A small image captioner, trained from scratch.
Model: 24.6M parameters, 64-pixel images, encoder arch vit, encoder norm layernorm, encoder activation quick_gelu, encoder patch size [8, 8], encoder layers 8, decoder layers 10, decoder norm layernorm, decoder activation swiglu.
Rows from block 3 of the text decoder of a small image captioner, named by matrix and row number. Rows with one number belong to one neuron. Each number is 128 + 32 x the weight over its row's rms, rounded and kept within 0 to 255. All counts start at 0. Numbers have three digits each. After the name is the row's rms in percent of the matrix's.
After each neuron's rows are labels from the 100 texts, of 14976, where the neuron reaches its largest size: "tokens" is the input token at the peak. Only what is clearly more common there than usual is listed. The data: photos of plants and fungi (iNaturalist). In brackets: how many of the 100.
# gate: MLP gate (decoder.blocks.3.mlp.gate.weight, 768x384), inputs 48-95
# fc1: MLP up (decoder.blocks.3.mlp.fc1.weight, 768x384), inputs 48-95
# fc2: MLP down (decoder.blocks.3.mlp.fc2.weight, 384x768, transposed), outputs 48-95

gate.602 093:137088124122126083130098157096066114108071083113071165141113139150114162209082140132097130131130104096063153135107115102164119139123149123078111
fc1.602 097:143122126121098142161141108181106097099148110081164086136105127171170140168145071095114153120148158130150142168163102155136168183145101083100135
fc2.602 100:120180154069079137109139162115130062058155099130080135122086089140097108165106136153213111109190111128107086098158131096107094147160133128086143
tokens: "corn" (15); "green" (11); "great" (7)

gate.767 085:186161106184117131090160110153110101112145089127110148159136124039135129110160144099081177102130101131189147182152104147087149148163097099129103
fc1.767 088:123157097175198191098159106131124105143141168113160113118144172167086202144129142099123168107070171166121111076126157155135119160154132141104103
fc2.767 085:124105131102183112134074107174132124140136129123129113118136207165174096123109124096080136087158109122144117117130111121053199135127142122082118
tokens: "common" (25)

gate.109 090:117063131106181119184068140118141130155102109158140090150101105141140092116113167153131067155184132104049152138125151124178106106080183158090170
fc1.109 095:140138108141222201133150130110113135127170120114147156183087110106142218066107083138151106159073148162148105109161143150117140118136090123113058
fc2.109 096:105173135156131136101142175100150148171099169113135145073115097076131124150171173127129137118172193201085096088124157097158076120197133177158099
tokens: "field" (50); "hoary" (10); "hedge" (8)

gate.453 102:136141146096117156131167125090199137151125138228130068194161077143119139109057142145134120126145150132115092153146165100170093158140091142080090
fc1.453 106:148147069125071207138124103045150108149164163154101125192108066164152127112124083144132184067143110110163103194166150103115137167133104085126142
fc2.453 102:127182123139082128147064138127173124127179134136147128104111066168132137110076150102135111077174177078084157115149093123174146112129128057130174
tokens: "(" (38); "poison" (29); "class" (21); "larix" (11)

gate.320 088:111187155113101156105145141164145145132116115129134135087121121119107129101126120180106077165190074096137168132142144135093071124121124145121134
fc1.320 092:103104159133141178097164107123165090081118164080150147131154140148079161073197145168179097126079146129108110129092066084120107152179076154120163
fc2.320 093:151140082153200106124102128121148120162098133170175123095134108120126154130128133104148087071175160197126127148136103154129186135193115135144097
tokens: "orange" (46); "fragaria" (35); "prunus" (16)

gate.532 092:141208089167111159157111048143143156124125129148104100160097125209129164121149129128089122124150132103131154181157105086149084143091151153093165
fc1.532 083:111161084098148127181084147132144133163066096185143092175145185162182110074111137086025105121157112127097133131126112069148143150154099177156115
fc2.532 094:074096085159103128158142115063107125130110148098121159190131105169170098135121098113140124142142156065105081176137096142112113140149082129166132
tokens: "(" (22); "-" (17); "cinnamon" (7)

gate.230 099:111110181195101107086168117118093129118108063118125111140112128141135123139129073087080137149100150192157149144129133094098165140153100094134166
fc1.230 102:118077158145117087126122088083116105123086152118140176124142175162055145130133140210140082127131125124122153099094047112126092099157147173129111
fc2.230 098:069165115148130172075155190099212077059099075098109158114101123073151102142124168120118103121081130130115121085071084139144167151110185143128104
tokens: "common" (32); "wild" (12); "american" (8)

gate.525 092:191143124120096172112163045105088125116101160130147190122144103120153084138119105098118126095113085106114156187137171099060154123165158118151108
fc1.525 087:088063112106109125145115122152091100132151153093124097129132159159113165110094201181094133119151110131113146124150082123170165176036180145113117
fc2.525 087:124188044160124104109128097102145078142113122098138166078084137054089129120126137157112090091145121105113138157146129105132180200143121132133167
tokens: "california" (37)

gate.538 091:184147135082125146059068075132135114144153196135174077093139105114083083124132106098120125158198141084171109108128102103143145164105139141122154
fc1.538 090:113171118101179066160164156140173128152117086082119121133136137078158153088131124136133091105091119129148142154174116122044172120162127180115086
fc2.538 094:122142192154140122174177149163072095078146079128060114139124133168184118125135109128123108132136077153163142122087139142089168101195060192173177
tokens: "corn" (42); "class" (34); "bull" (20)

gate.571 070:123117149132171159112138085177090198124168164201149084164096041184100136085109133134101118169129084140109116124104114130169073080125082137175106
fc1.571 069:110122183138103054187085172147143078100123154122093126141097205120080150105140178173158144157074138103108130082155080148090179116091118092125167
fc2.571 071:076088142161096100134176110119130174134136126139162085083148128110153131096178146163092138065141075136082141125097101121134238095108122115156104
tokens: "-" (82); "crownvetch" (17)

gate.353 089:081124120122086149081145159102114124112125123164142142103105126151164125069100057082140123112158075121112137116086140090149151165095094084193161
fc1.353 094:145101189101154115161041080126123084165107135147092210196143155115090162088099133197135120109149115096167153084163057175154101112126175157140137
fc2.353 087:097173161084103126147117111157137115084083078134069114144122103124118091112074099091161131161181103064197104104163137096125183125110083124107133
tokens: "field" (27); "(" (25); "american" (11); "red" (11)

gate.212 073:179094136071120106137101029138096141135169110128125142083186154181084145129141118119164118115171163080092120051109106161168108171117160117052142
fc1.212 079:131118121138112188126136107095155065150155131146144129100168104061141128129134126156123090108143134086088165205123097102117155101104107101165112
fc2.212 082:098124091096101134144171127151072164093095136080097161098146132082088058141156047090129129109146043145133145166182136127121105174129099068141147
tokens: "-" (100)

gate.671 098:139069163122127178115094110167133118154130098194114095142121103144159119131167139179171074151152111102133133145131120186173028149082085158116129
fc1.671 101:147112094122127156098172167130148102143135161154154118162177215046092096163156210150123140136153138137145116136165128144137173142071164111138138
fc2.671 101:130090136158118190119106091152097118190175192139161107081187170113144167121161154157100114092101148131103104096120088126167112097102133146102154
tokens: "field" (61); "henbit" (29); "downy" (10)

gate.644 103:084141088141111126157141150063165115112163164125122109094127191098103111144181145195132129096123129103112141109149088180135099128188150049125110
fc1.644 100:072123117135142130145092170058115095087107044112119143131122135092152121107098115150108086095169114136151066116141102089182150170215112125141130
fc2.644 099:129185116171137129132123179132179090094150087141109121193171125100106103094115159153111072159116138149124130103131117141097130101091155068149129
tokens: "-" (67); "family" (29)

gate.165 081:164170107176095144070135117123132135173118121159111121099114157138124103125213089092107136105176105149136163155157129131078232097114065093131165
fc1.165 079:119148110132162160073116118153133041150173157152104080056149183169087127173114223158097170126153140091151085103107151147122127148137162158097155
fc2.165 081:156150132097175159158122150118102075134177145148138165122112161201147175141137083141191166120141118091136092140124137098118130109125135081102115
tokens: "family" (82); "stinking" (11)

gate.479 093:146045166168149150089108182151128109151151109172105139116119122153126125089147142110114102186182122147093139098079090159127155066110109117135133
fc1.479 087:100120085139126103075152125114111159153059080197142112138125022110152122112089101153148110169161167171100099140123163083121116117161101143065140
fc2.479 087:113131080078194082111122094176102088108148135111166140149185128093147128165086159065068098127103091147122133109077152136023184162087141128069182
tokens: "(" (100)

gate.354 109:170189151125142175185115122128137098080154129157094111123146159155178154128130050182046096173121160108161127114151131157132122152104143144084167
fc1.354 108:099197142122179107139132145073174131121138106161129127168154162117117157178117095131108105127134126117087075085120174145133122133081145157072161
fc2.354 105:151178158160124080149131133194158166107140119099085141117124135163179074121188118169155091183097139078098127058123081122159105075110043152151073
tokens: "(" (59); "banana" (28); "mojave" (12)

gate.551 083:146136117120164171153117108120099142157135166094099130159119115070149116172153167157107115129141087119188130153124178083174100110052156142154115
fc1.551 091:187200132172061116121146109187122056153129144142114099083106107082100109135157168208168107116098116150220136180166161151137166158171158067136147
fc2.551 087:104111098142093181149147108123159115124118086145133124119116154139150132099089118161119112162124160086122082149078118081163065182110141140065110
tokens: "(" (85); "garden" (13)

gate.365 094:166075110113052116186104151089127101169092117146134127093163092151095140130124138085144164153179059171114095127119105142184143170121107127120075
fc1.365 091:117138116176160138117066177110127054059188086135124105122100158132082184131126094107139141058077138169139079088133145123123144152141140101134080
fc2.365 098:039162097153115113143161133100123116117094124169152087167138077134070160137122083088174135112148123134133167059129120169137132158161119096086123
tokens: "family" (66); "-" (13); "rough" (7)

gate.275 094:145150105109120140178112159101146094058090072111116108123157141093108188152135132150125134120121184108172104127132070118118118151153116141085121
fc1.275 090:114136147161137083125215087127152082130172166097171052109111156187122158108151193136135143114094114140110128113078106137094101132166116134107136
fc2.275 099:131124137169113126098232159158143187151062141147151094158149112122139148131171158082095129103075147149163150129178096137101148185104113235081103
tokens: "orange" (34); "agaricomycetes" (27); "-" (17); "foot" (12)

gate.560 109:076169120120163151048141120096187099148111145123134167094182137062075111122144119055094159113119183068218077107114101147118171163154135096128133
fc1.560 106:107107166103143137152075158175161107110157199137157133127113096107099105148120120184191090166107124092065162044157169159152107116065133128103082
fc2.560 104:073116055150143123150204209080151156144131147155143136168166085123164127102106178152151135094110121162071123098106104116161137131127126164125116
tokens: "common" (60)

gate.51 085:121142140131147154051110107121090133123107156154160141138111083145113079113177083163136138131154078116140115088107154088200099105114051098093166
fc1.51 087:127139166118115144129106132131159155178115136185123160132055108097081133125122122124131113115118132101116186134128151121083109078109170134138104
fc2.51 081:157160068152105104157145131131185140121187066142183163095135080117177120148111108128122133173109106166092175181156158105045142141117146099108202
tokens: "," (64); "family" (27)

gate.623 099:103150104154074086139167069083121153127107098107083160058163120156123078043095164076084178099175023161093168103161125098154173169169133102099178
fc1.623 100:133113139177150091121116108129102141151086156086118147104176114142161060136125175169137087165194138109155160123134114122133098135098190172098112
fc2.623 101:117143109072174107074112144156052081098112152089067116152075152157129095091107111097125111140181100130126116115072147116131105104126127119134145
tokens: "(" (48); "perennial" (40)

gate.554 077:095119096069076146169134049107121181129146114118063157192103106122161136087099124126094125104116105189091099139165177064162107098140126137197158
fc1.554 088:142106164149104099204141173105134124092141160160155135103061160152129093153101121138138150160092105117088098134147076091096137107130050119086113
fc2.554 088:145139112131103119106136157148127133139138099122160098126175131093150171153128109165118139117116117118095110104146092090145170120115149140119118
tokens: "class" (54); "(" (27); "sunshine" (19)

gate.300 075:117075123120172178175084172088166043140201140162154105170153090195173162150092123130123111109132118161130081129079137138178136141089128107080109
fc1.300 075:151082071145077089115153087123093113099119138097176110097083179173126075134136114135182169182151126133082137092142162141103151097089145088071172
fc2.300 078:144102181098129152145194180114144154126135098185147105154101115160121130109076144124159131157154115111162140176114104141128174128100112128120153
tokens: "-" (19); "wood" (16); "licorice" (13); "lady" (12)

gate.757 098:137133082083130165120144058064067145108160132141154104136103133103240125127117094065101141145169066091185148111109130122104120229117123129121109
fc1.757 094:128124192164142109108117136106170114136134096101090170147119130106108094200191077129148165103140147105108099121152132168118151135135151112169071
fc2.757 102:113175133125133129061125114108174144157104146100119154165123120089058134129114191136152194104136166100085146057102105144097140175118162102066150
tokens: "-" (35); "japanese" (24); "virginia" (12); "broadleaf" (8)

gate.474 074:095103122127145079143064107111184207180136124154137198105143114145102081112125113147105131156093154075099115124108112155129088091122155153120148
fc1.474 081:145079131153102176083138091116123146194120181163123154120106138091145116103124170104103083186169075089122119092142092107081133136120130156111148
fc2.474 079:153158096123198159153140134108132126129175166127135123182126144146146164135156120083098163135109091184112207117148148134135205170107068111134104
tokens: "balsam" (20); "joshua" (17); "rose" (8); "foxglove" (7)

gate.638 098:103142080099144125153100138133158143076181125085123121070106142124139193127175114083176094134138168133124053051172148158131172181139128166098139
fc1.638 102:081139187130094067098100148109158126119123138101144113108112096127157113162185102124160135177161186090126089086108140176157105168155099129117111
fc2.638 106:122130146147153150041109098095152114120163200098101133125112093071112110120090183138128075174115175111108159118107101115114099179120162082136120
tokens: "-" (58); "corn" (37)

gate.385 089:209095155159141175141087164194150073103185174125180130097074078125136139140180092118172154155182111110122130118132119119106073153137108124167132
fc1.385 087:146170161130150113131089120109121147102112115177091171098090081126142133110114145113106128092086087065117147156119101163132117120132106122066145
fc2.385 083:132177131109143103151186098141095150149145139106139127151190134158151086100136146078127143080110102116161136177173149138064136129152130138179132
tokens: "(" (66); "white" (26)

gate.670 079:160137128159144158111095135123148132132103087158144115165135106123123127146160068110147151146096116145184065153093142074093068056123152119091117
fc1.670 082:138153135145076166083125155124062137148085185092097155076092110179115122148164147166154160154113104165139148152119092122122113091129130146158156
fc2.670 078:148132111153095158163154141165161104127171079210151123118129108142186093143138163159115144120149118131066125158139130209158099143140137116128222
tokens: "stinking" (42); "(" (27); "pale" (18); "-" (9)

gate.434 088:096104136088173113105189134060206146142116106130102141142175100181060144155068167111091141099093137142072135082129135101133088086112147160105199
fc1.434 088:087080148119161133110151115091135190111132116146133112058116093121109127111152095110093132113149172071144125134144094156132163132160155163091129
fc2.434 091:051168093176149113144195152156145137175105100133174106201151034178179125172131134134111126129104071122095110087149138095137142123100158143150151
tokens: "," (98)

gate.72 095:131143076080106160160175135069182149116092113111118135109085090162146145129140149094096106107105147248137106168137113161091143129150160148151152
fc1.72 088:189124170158092144150178160159176091151153062156151109075112052061155151163137149062073111135150172159166097118147144119100131082145072107119115
fc2.72 094:118168102096164079129133162164124142129157105122123115122172126101151067092121123115100170125136138143168146176190167084187152115104099088119173
tokens: "class" (44); "(" (41); "evergreen" (10)