Rows from block 5 of the text decoder, named by matrix and row number. Each number is 128 + 24 x the weight over the matrix's rms, rounded and kept within 0 to 255. All counts start at 0. Numbers have three digits each.
# v: attention value (decoder.blocks.5.attn.v.weight, 192x384), inputs 0-127
v.90:134144162127132122145167142097103124142184115161146153114146125127131117133149136159135167138136121105131127147140142099140124157125155198117108155173149139150124120130178128163133090103089129127088127085135118145090098138095131152137150107130080132113144166130167161121129149113083099141115082154151106145102085083142164151127128142136137107127133117129159108153128133151154092075119
v.91:161128111128089124115125157135146136128145135139123125127109127158127143108159139115109165125109107182126166120151108116128122102089141108142125081111136108111122164114117109076116161131159124171129127163134138127129112146102160112092127099153124106138124093142102163142118138155148124134139129134137160129144136149059091077129125147122133147121104117147102140082113129116158161117161
v.92:128134128132132087081126092129098119148160116140130123141132126092131122161145119128129127139175126106140106165112107143136128141163106130105119159181141119120167089138097139122136093146154111107123147102123103109141116115161120139178099148114155146142109130108118130158151141105127108146106174095139113120104159102130155131136142098103107156093143144119154093123157146117111097143114
v.93:164148154142124156148139165155154127136131158142138113095114136145138134086161116122128173121081109161115165127134117098144151126075119099120134112101123097105119181080107090061122128139157119150126119163147143108133115149098119114087129077146132124149135118130128169135128147195142112126143113141128191108149137165076105085130140177111158159114089084130112138095079109147161115117165
v.94:113120129125110121122125148129180126127127147125124122151116107153142137118123138140103114108156147139123144140144122085104150121127148103121125108075112163143101133141136099082115113105088132164103140121146168171118117158104158154093150087136104113105111115132132141161120127110122143138134120132164140152121117124105138149121112141137136119131142142109125146114138118127100162136113
v.95:133108078105136126141098150103136138131136139135105118138125125175128122110129140115115164136150113178122125130154122127107153117102161128144110107094134129121122099156111127105105165118136121168110104117161155161105120145118158125128175140133058114121114086139134133155115129101126137125108084147120104158137126149114108113127112100160096135144184166131123155137159134127118134135135
v.96:154138119155126126117148106112089112130130141104125105115126173119123132153139143116136137114117095146130152114125130151139103100138127115137117131179134136131141101134106161115143177160182135124168132138126127093149139132157123075140102153117196149159141128124081107132080164131165155101140158108088149120110125145146097082141149125157147139088147118148115114110117149112116110164134
v.97:127131119123136115121140141132146141128119139141128099136116094121099134142121139126108144146084134152140142132135129129101125108116107083151147113095128115157124171108126154120117155122165140162117172185086118090116116136146109143117093147125179134166103106122130156174106128142121112134122150119122176101120117162095113079143162170140149145090097128147111134067125129131192183112135
v.98:077098082119150111148108166088106131100147079117107171157135080153138122127124172141134119108191149146150109162127156110097142130142186183141102121140116157159155092138166132136127104110074132107097118107106142174091126129120165123144160101137081137106132102145119089113128099102142147136108153150132081166119134077168136166143074081128121090155165151092112137166176148151063158157109
v.99:135148135125116133130120143123148177099133127141141113108108130155162143097154128148103127133131110167112116154116122116111140151114131110111133108122108113141093183122125102095138107126066142154068162146153129145126054175127147133080117103134098115127110129128137170159133122089142068146167114129175171104124113138092153112146123169111161151114099123149121116125133111136192145108104
v.100:108112152135114114139148120148139141184133094076139135127130140113168129140145111143124127128130137122114124166099121100132167155104131148101094176152124105116126115105146092139102105098146115117101124109162120131111108126137141128145124122116074179125152153075144126093150127144112126144151109155161145076103131072173164150141129093112128158124115126109129127172103078149119118125133
v.101:158135132169163149147127131106087076140169117118111160138135133068079120172108098118189097114126153122152125144165116151130105122146142182133132126177118136161179098149135177168146149171182153144142115126101091098127155131150111103148108124136148176147149126155135049138131137140136209113091156119111126122080122083140071142104112162139102094107143126117148131132131164150115064151103
v.102:109093146142157107173152163106105106125115104098132141155130130142125127131095142113148077110145144157133126134167137108118144097155146127139091133119109187160153127160157165136068120144121142149117115152104133129141136142134136154133119109129157148112114138126098031115105102130124169126144135093131128133111132119170108139106129133147150097141156145116104136156127149147098146149102
v.103:153116072119165119127130103115095114138112138131095148109124118118120134118134146110138129145103130138133122132117108153144132148126141125146116160179128101115144126124106147143123148155149130106137118133107106123148120115146157102191121140148111112148139121128133126110105128116158106132140160154100138103118168124121081124157130099124104179135121089136077110135115112117133133148144
v.104:137125108165126125142127149124142122156147111139109134142137079121114116170132114150121126138158125123125094172138129096124124119132173154117121140151123148128159098147141113121151123128109116118114129105114133130122111155140100138163102131130115137140149135138144113139146114104109145135066164116166105156095120099162156163129128125112108112116148149106135140127167126124083130140102
v.105:144104075129101144126127144104121150176137127116117175121131114122116126168123122121127129128154160162143122156161117122114138111137153178131115141166156099158171107142146145155082135126151133133121113090141114141088106129146141121148139144119099143139143093117116057127122120088138178107135163125116126131109120108180093131135109092163082121138156133145119147136132123140091124174135
v.106:137148147104092093093121099154149120114098131121126117113127168148127131118141139098098154109102122131122170090106106138151122121137092100134128114083111111112077127106126109107143140138187133126156142141148162144119116114108147147105137131125131092098139124113100178127105155146156132113154107122123123134157106133073119064121124128106147134112120114118135109103102133089127152105143
v.107:108130124123083111108110099150150140154080134095116102138130175131127128115120128104096130096146140098120135071113116104133133120138101084123143147069123139100061128139080097087120150165153112143145146120171186181134100117134166138128148142113128083129132119078076127116131120107152166124168112137152102107143134118138126105122114104101121164144120125127127127140134091107091142145125
v.108:097117104115112125145105147133121126095097137139110124148139110149121119131095130139110122127168133113143099106117145105084125135171141100127137111086113162153091122143142120132137155112065140137122155102123141206129125112124145133126145149101128100098126128136128115122123101088119155133130114151147080154134110126155142166125103113132133088148148178112125145157163138091095163135114
v.109:130109160117112128110153091146108144107112125139155187095133126094115123132138127113127134147078135116145119103112132138127134126120117132127126161168115108149157155131109101142120125137148105138129152152144095150145119116145080132132124140147119155118139133103144121141152128125114114114137138151129102083143121093151160124093143150082129152118112114110192131169109122131139136141146
v.110:146109127131144133153144103155091120145118126108126156102125125104113128116129148098137140112101116118141150138122147145150128126106131123137136161135107090089170118089102124124136127141186100107166092136107127102145121095128086112178119129150143140154151121111131119111133111182128122115131165150097139102141180127153110091124145119116131146120120092101127113127103126128113116167147
v.111:156129113154105115145134127134115101146146109140133146114128121137120130150164133130145133146151113134121125160130101104150130149127144144135120140172117125092109095119112120118172105145134113086130104110146126103116113149126117112158116106123130141135166121127110124102125156142121141140080138116139118148105183126130155123159130115110119142125126117091126092123140120140118141128148
v.112:159138129156121136124134126103080094130171130137135136118132117108116127155133118149153128138143133124147116151155126133142117139151123142106122161197152125146189105135121150153146123135145151122127121108122079091135141130136099116139108121118155151145131152133137084140124151141116124120085157118122124143095131135153124139123131126127111127135129130127147117118147157136131094130109
v.113:129137189118128141125147144106111117114164143145154111139123121134123136111129131143126151103138112116123142120131171123140112125128122139132157140125125135166110131108149119120151125081109141146107145147125126090111122134106128147082135114122154117136112159122134142125114139142094101109144092155128145124127080138125149120118129149167154078126099127166162134115105133134177163105129
v.114:100097090104123106135106140087093125130154113158098148142136099141123120129133148113109162158168115131136109135138137123125132122128180154124105140152128154114184083154141122113129132103090103116128127100115133153115116116119145121171168149126105110136132122159124125113151118102102126143087140167126074166122150098139141150129104078129112101158162155107123123159188174139079136151122
v.115:122144143146108145095137075165130125139097145095133129125120186117133135135132117124115093109085157080130150099113094161120118133140089092127162129156149102114115143163075135156126155178196141122179147133147108116144154098153141102131129152126172137139117131104096100111090147134149142115163128110100151112137151132126079117090116146120098182125110093157129133119101158129136099137145
v.116:139140152159144175129140112171126103127127131127166125111118143106134136102126118123151128120097130102108166113140149148165112114077102105123128149122124150112142154105100112100119121129141114121165110154121136099170148129111071129120126125139172142153121141136146143121129137180124092128130140117117147104155141125115143122084148172102157152154099063100138113119081109150141101117152
v.117:090122100099109096103105125115124111116138097123091165153140121154125120135155150141142135126177142125153099167112119136088121124147156175138103105153125129157122098140133111145150150114105123113101141097110112173109100120117167127130154132113118113091128120148101116118113112077161154153100134170139085174132146065120130157135082085110107109153137166103135131138183145103091153118122
v.118:135148154139155148151132131133098096093123136144159101148118140143126140122090121115138115101120144134119169070166158145150108082130106099138146103071135164136135125116124150109126143138162145151171117160117143099157170112118118138100125116127184136134098139135111100124109136196132143097136143085107165124138112163082077106087137166148164113153122100143139131093095161139133154143135
v.119:101102114113101105116108128101120126147133082132121120122135129131127120152124140134103144134177136130130117139115135122123143109151147155106095139151135139124164065176135122142115123104119148121140123097141113145128131123145126126152158147117111125142130135131102114125146155114086129129098151152141088164110137109147156167131106080137104099151167168131138141148164142129070143149110
v.120:098093106120139132130149156102130165115109124102107160138139097151131120139100145151111120107175142137130119145132138114099131140179161169125122134103123161175142104183171148173109132087073153127100134114094134171092117134123162151135143136122093146109122131128134089132109114054118158123129128139134107140118090105168129175116107118161122066163159172135118160168153122115088164147068
v.121:156162151152103158115146075174168154127121164114122123097111137123140137114150094145135097137090114065125114120088099128113132160126102086120157177154126100086106194141042097112165122175122126117135133122138119111163121138127115105114114132129153109146141135086150164142126154121143083149140103148130168094151142124123152143123135154088112188117061103137151128119112072110180110138138
v.122:119142133133110125119096135159159112083127104167117108153140098139133120135141107156138131141158129080126106141118107109112123157150120124122155112092114150109104115121126107132173097122082124103131143123108122131122146123112083152146115117100123124102125135150129161129163106147097110141078134119154091171116143138132189157128128149076138130117103152081131132103159121092125152113116
v.123:144142152140128164161119150130163124080127136142146119119120126165167133086127131142150110122133125130111116111132112089113152148112131092119143121071120126125070159130139110113124095121053157137102133148145136146134143157091130122092138084122125100096121148144131152134106122139147118129151097118142155127151108145109152151133102184129159132132091110108138133133118097134145147122119
v.124:130162160145095123097129069168112103122134135138143132117120150103133131134132097128131105136121119085137118143111119156135103148139104112121149147198124124097154153113053115133170119184161128134152143137127080099174133141148090105119097143129182140152111142114158129142151145148125103132106164103129126101132177119132140125127138151092122172095097123126143100116123124115150098153146
v.125:148134125130153128078143081137138166151106143122136129119121160110100136108105119095101101113105115102123149117094117157140127136120103125126131152140140110125158128151103129120116107183181134123149123135135135117143133114127120128143090139166114135117148112096138165128121152115134105124148140111099153096136144126127161123137167140130125150126099093155119111124113105134164130135172
v.126:122097115127113128153128161098126119135106148122110146145135115162139125154099143154146121127153150154137123130152120111095119125141160127142106112115118158151111113142152139158104161118108136141133130100123131199110154134115135123135132134112120124091139122157134100119115106099130192155133126114142104190119114129131096123118104100134107121146181184114117163159158158106089128114122
v.127:094103087146131098143129116114085074174147099111093142145146107111077119168120142118143132143147134128141109145140145138123131105146154176141107153173117133152175066138144177161143137157157137111142105096088113104102127106155135150189147176122117142146135112131136079115131114106089152117076161127131073154065134076180136155127134081128086089128167149101136111134160145143083134153096
v.128:127136121119138101142112144089126138149135137104115148136120116130114135132134162124098136146131139174140108132114132126134141138114154137116140138114155133136141134117120117109095110137117140158102133118126104157116106120119151125106131102150097131150117117122129150166131151084089152110101107133125122142122109112129124141143114143139143124147138110103124156146155153147114137134154
v.129:083103117138170144142154111144132105132077096076149142144134160076128122127130120129123115126133122165142148126094107113134171146144110126095167145098146103112122152123141166123093087098164123105108135152149125119094141100174153114130122129117193162135103107083104086161130115146119164112106100076085164071121202171183099139179147149131158167098109128138132148150120127176149093099137
v.130:132114149127145137088153124129157148141119136097095121089131161142123126121127136087132139110142139122133108135175126135107114079143179168149113110161136136135131115155126132118117161158142147132101119113115110135119099128105097133167129114090153153126165105100085087161095135092114131082150136110140132148138107096168157124125116117137114116078151167108170151130135121136111144155118
v.131:146132147152112146120137097190092132132120108188105132146135111156157123124127108110166136133153119095126139155145091173132131121110107151181137099153109089127159132101158102127148138141134098115088121115151158092135099179137116105151127183114147109130127089108135181172086119136166094157112146163142126115136140081136182117142106116127107114096145159095167113127118127135120101159123
v.132:137131111117106102128126085097184115122144124134153119134113113147170136130148142145138129145123127161123153168123144123084114112115113160138129130106145102126135175106137119104107083120145144143102114139133130121128114102074110116087125115139130138097110086108115130150128136122164134081105127092149148138147166140123157164139142139154122137113155167128159146147101129130123138108141
v.133:142123122127123113164145097219118090102094097142136164136141111088106116145123105179129118130101154099116144123076165145141085147151083111124172133100143124129155083139057126135141134120166104091154137173126122075159178097148138162134142153127128130158122170105146121077183134191102142167125183144101161135111156119100084146094153127120116088188072084141115124112115056126135170103127
v.134:091092101131129115116134117127117123144128143106115115108122127130152129155147157149132127124165132150123136120151133137092126099123176119172122118106111138130130118165132126096141169108151130157120111130130133158119112120112116119138144141129146088103111108114114143141113166121130146134148145130100153153117120091103131131112090137142108138135183192119159137104127150147108143156124
v.135:168140127126123076116161102151110112156129118178123147125130115089136128136140134070094098148093112084124134172113137170122136112071090137137158129174159085084161111120103108125105109178128138123138149079106096078134126095114114121157159161111124120141142099125125132140132133124110149093175133121135147085122121105139136113172164123116088152125165116141141137155126181114146106108167
v.136:167121138127074126142084132155150096134167135166110093141121086164146129120109107150154155125160160130115133123133150148091064127135143125155103081126103097141152094126157102125153137114151105134125111123147124129137150136077093162118117135091100121111113129169188177140156160143111132183100174150145138192152112085073125134098081108147086081132180155120194100114138124117090182178116
v.137:144154111117142147124111126146147153170136123104159101131127188050137129100165128110135137106131119120096148117093118107138157134122070125078152117106146151116074095114119147111125086133166163147155156107162103141136151055105122121148143092111148114135135133078124078136134121139143160122132097087127126072116158157139126095125190109146173145111162095124112113158106113113168098086140
v.138:104159143129141157099107115100142153108143145129135105129126133131139129141104110112127136149139076136143113122138102108127109146161147100117122132101141158124117119160124138096127132138122162156114122127153105147131156148149157114140110096091148158107139140144167114150148152104111143131111105101103155175166132120108112141166122121159146122102097153141109107115167144127139097141119
v.139:106124143140118123142139132131104106160132119144131101122124087113143135142130119135102087149130127113140131143139157144092102115156122088149155113152173152107157117175096116135144158150105129143120122138103125115147159103090124144120152133143107106106105116125143090135160158127113137127158136152104166165118153111122134154119146132103115105162122129166117156109147147120146148165094
v.140:124105098155138142120115130124110149153148115117176176131121144127121141100105137104110137140134106167128148114118103117123116156102124080103133126071133098114133159154130148117119093127146137160081116133154106116128119134118122155102119099105152085124085074121129128143110138093121119134130176062111188144146140111107094113129098156113118149170126123118116111111156139196141098104165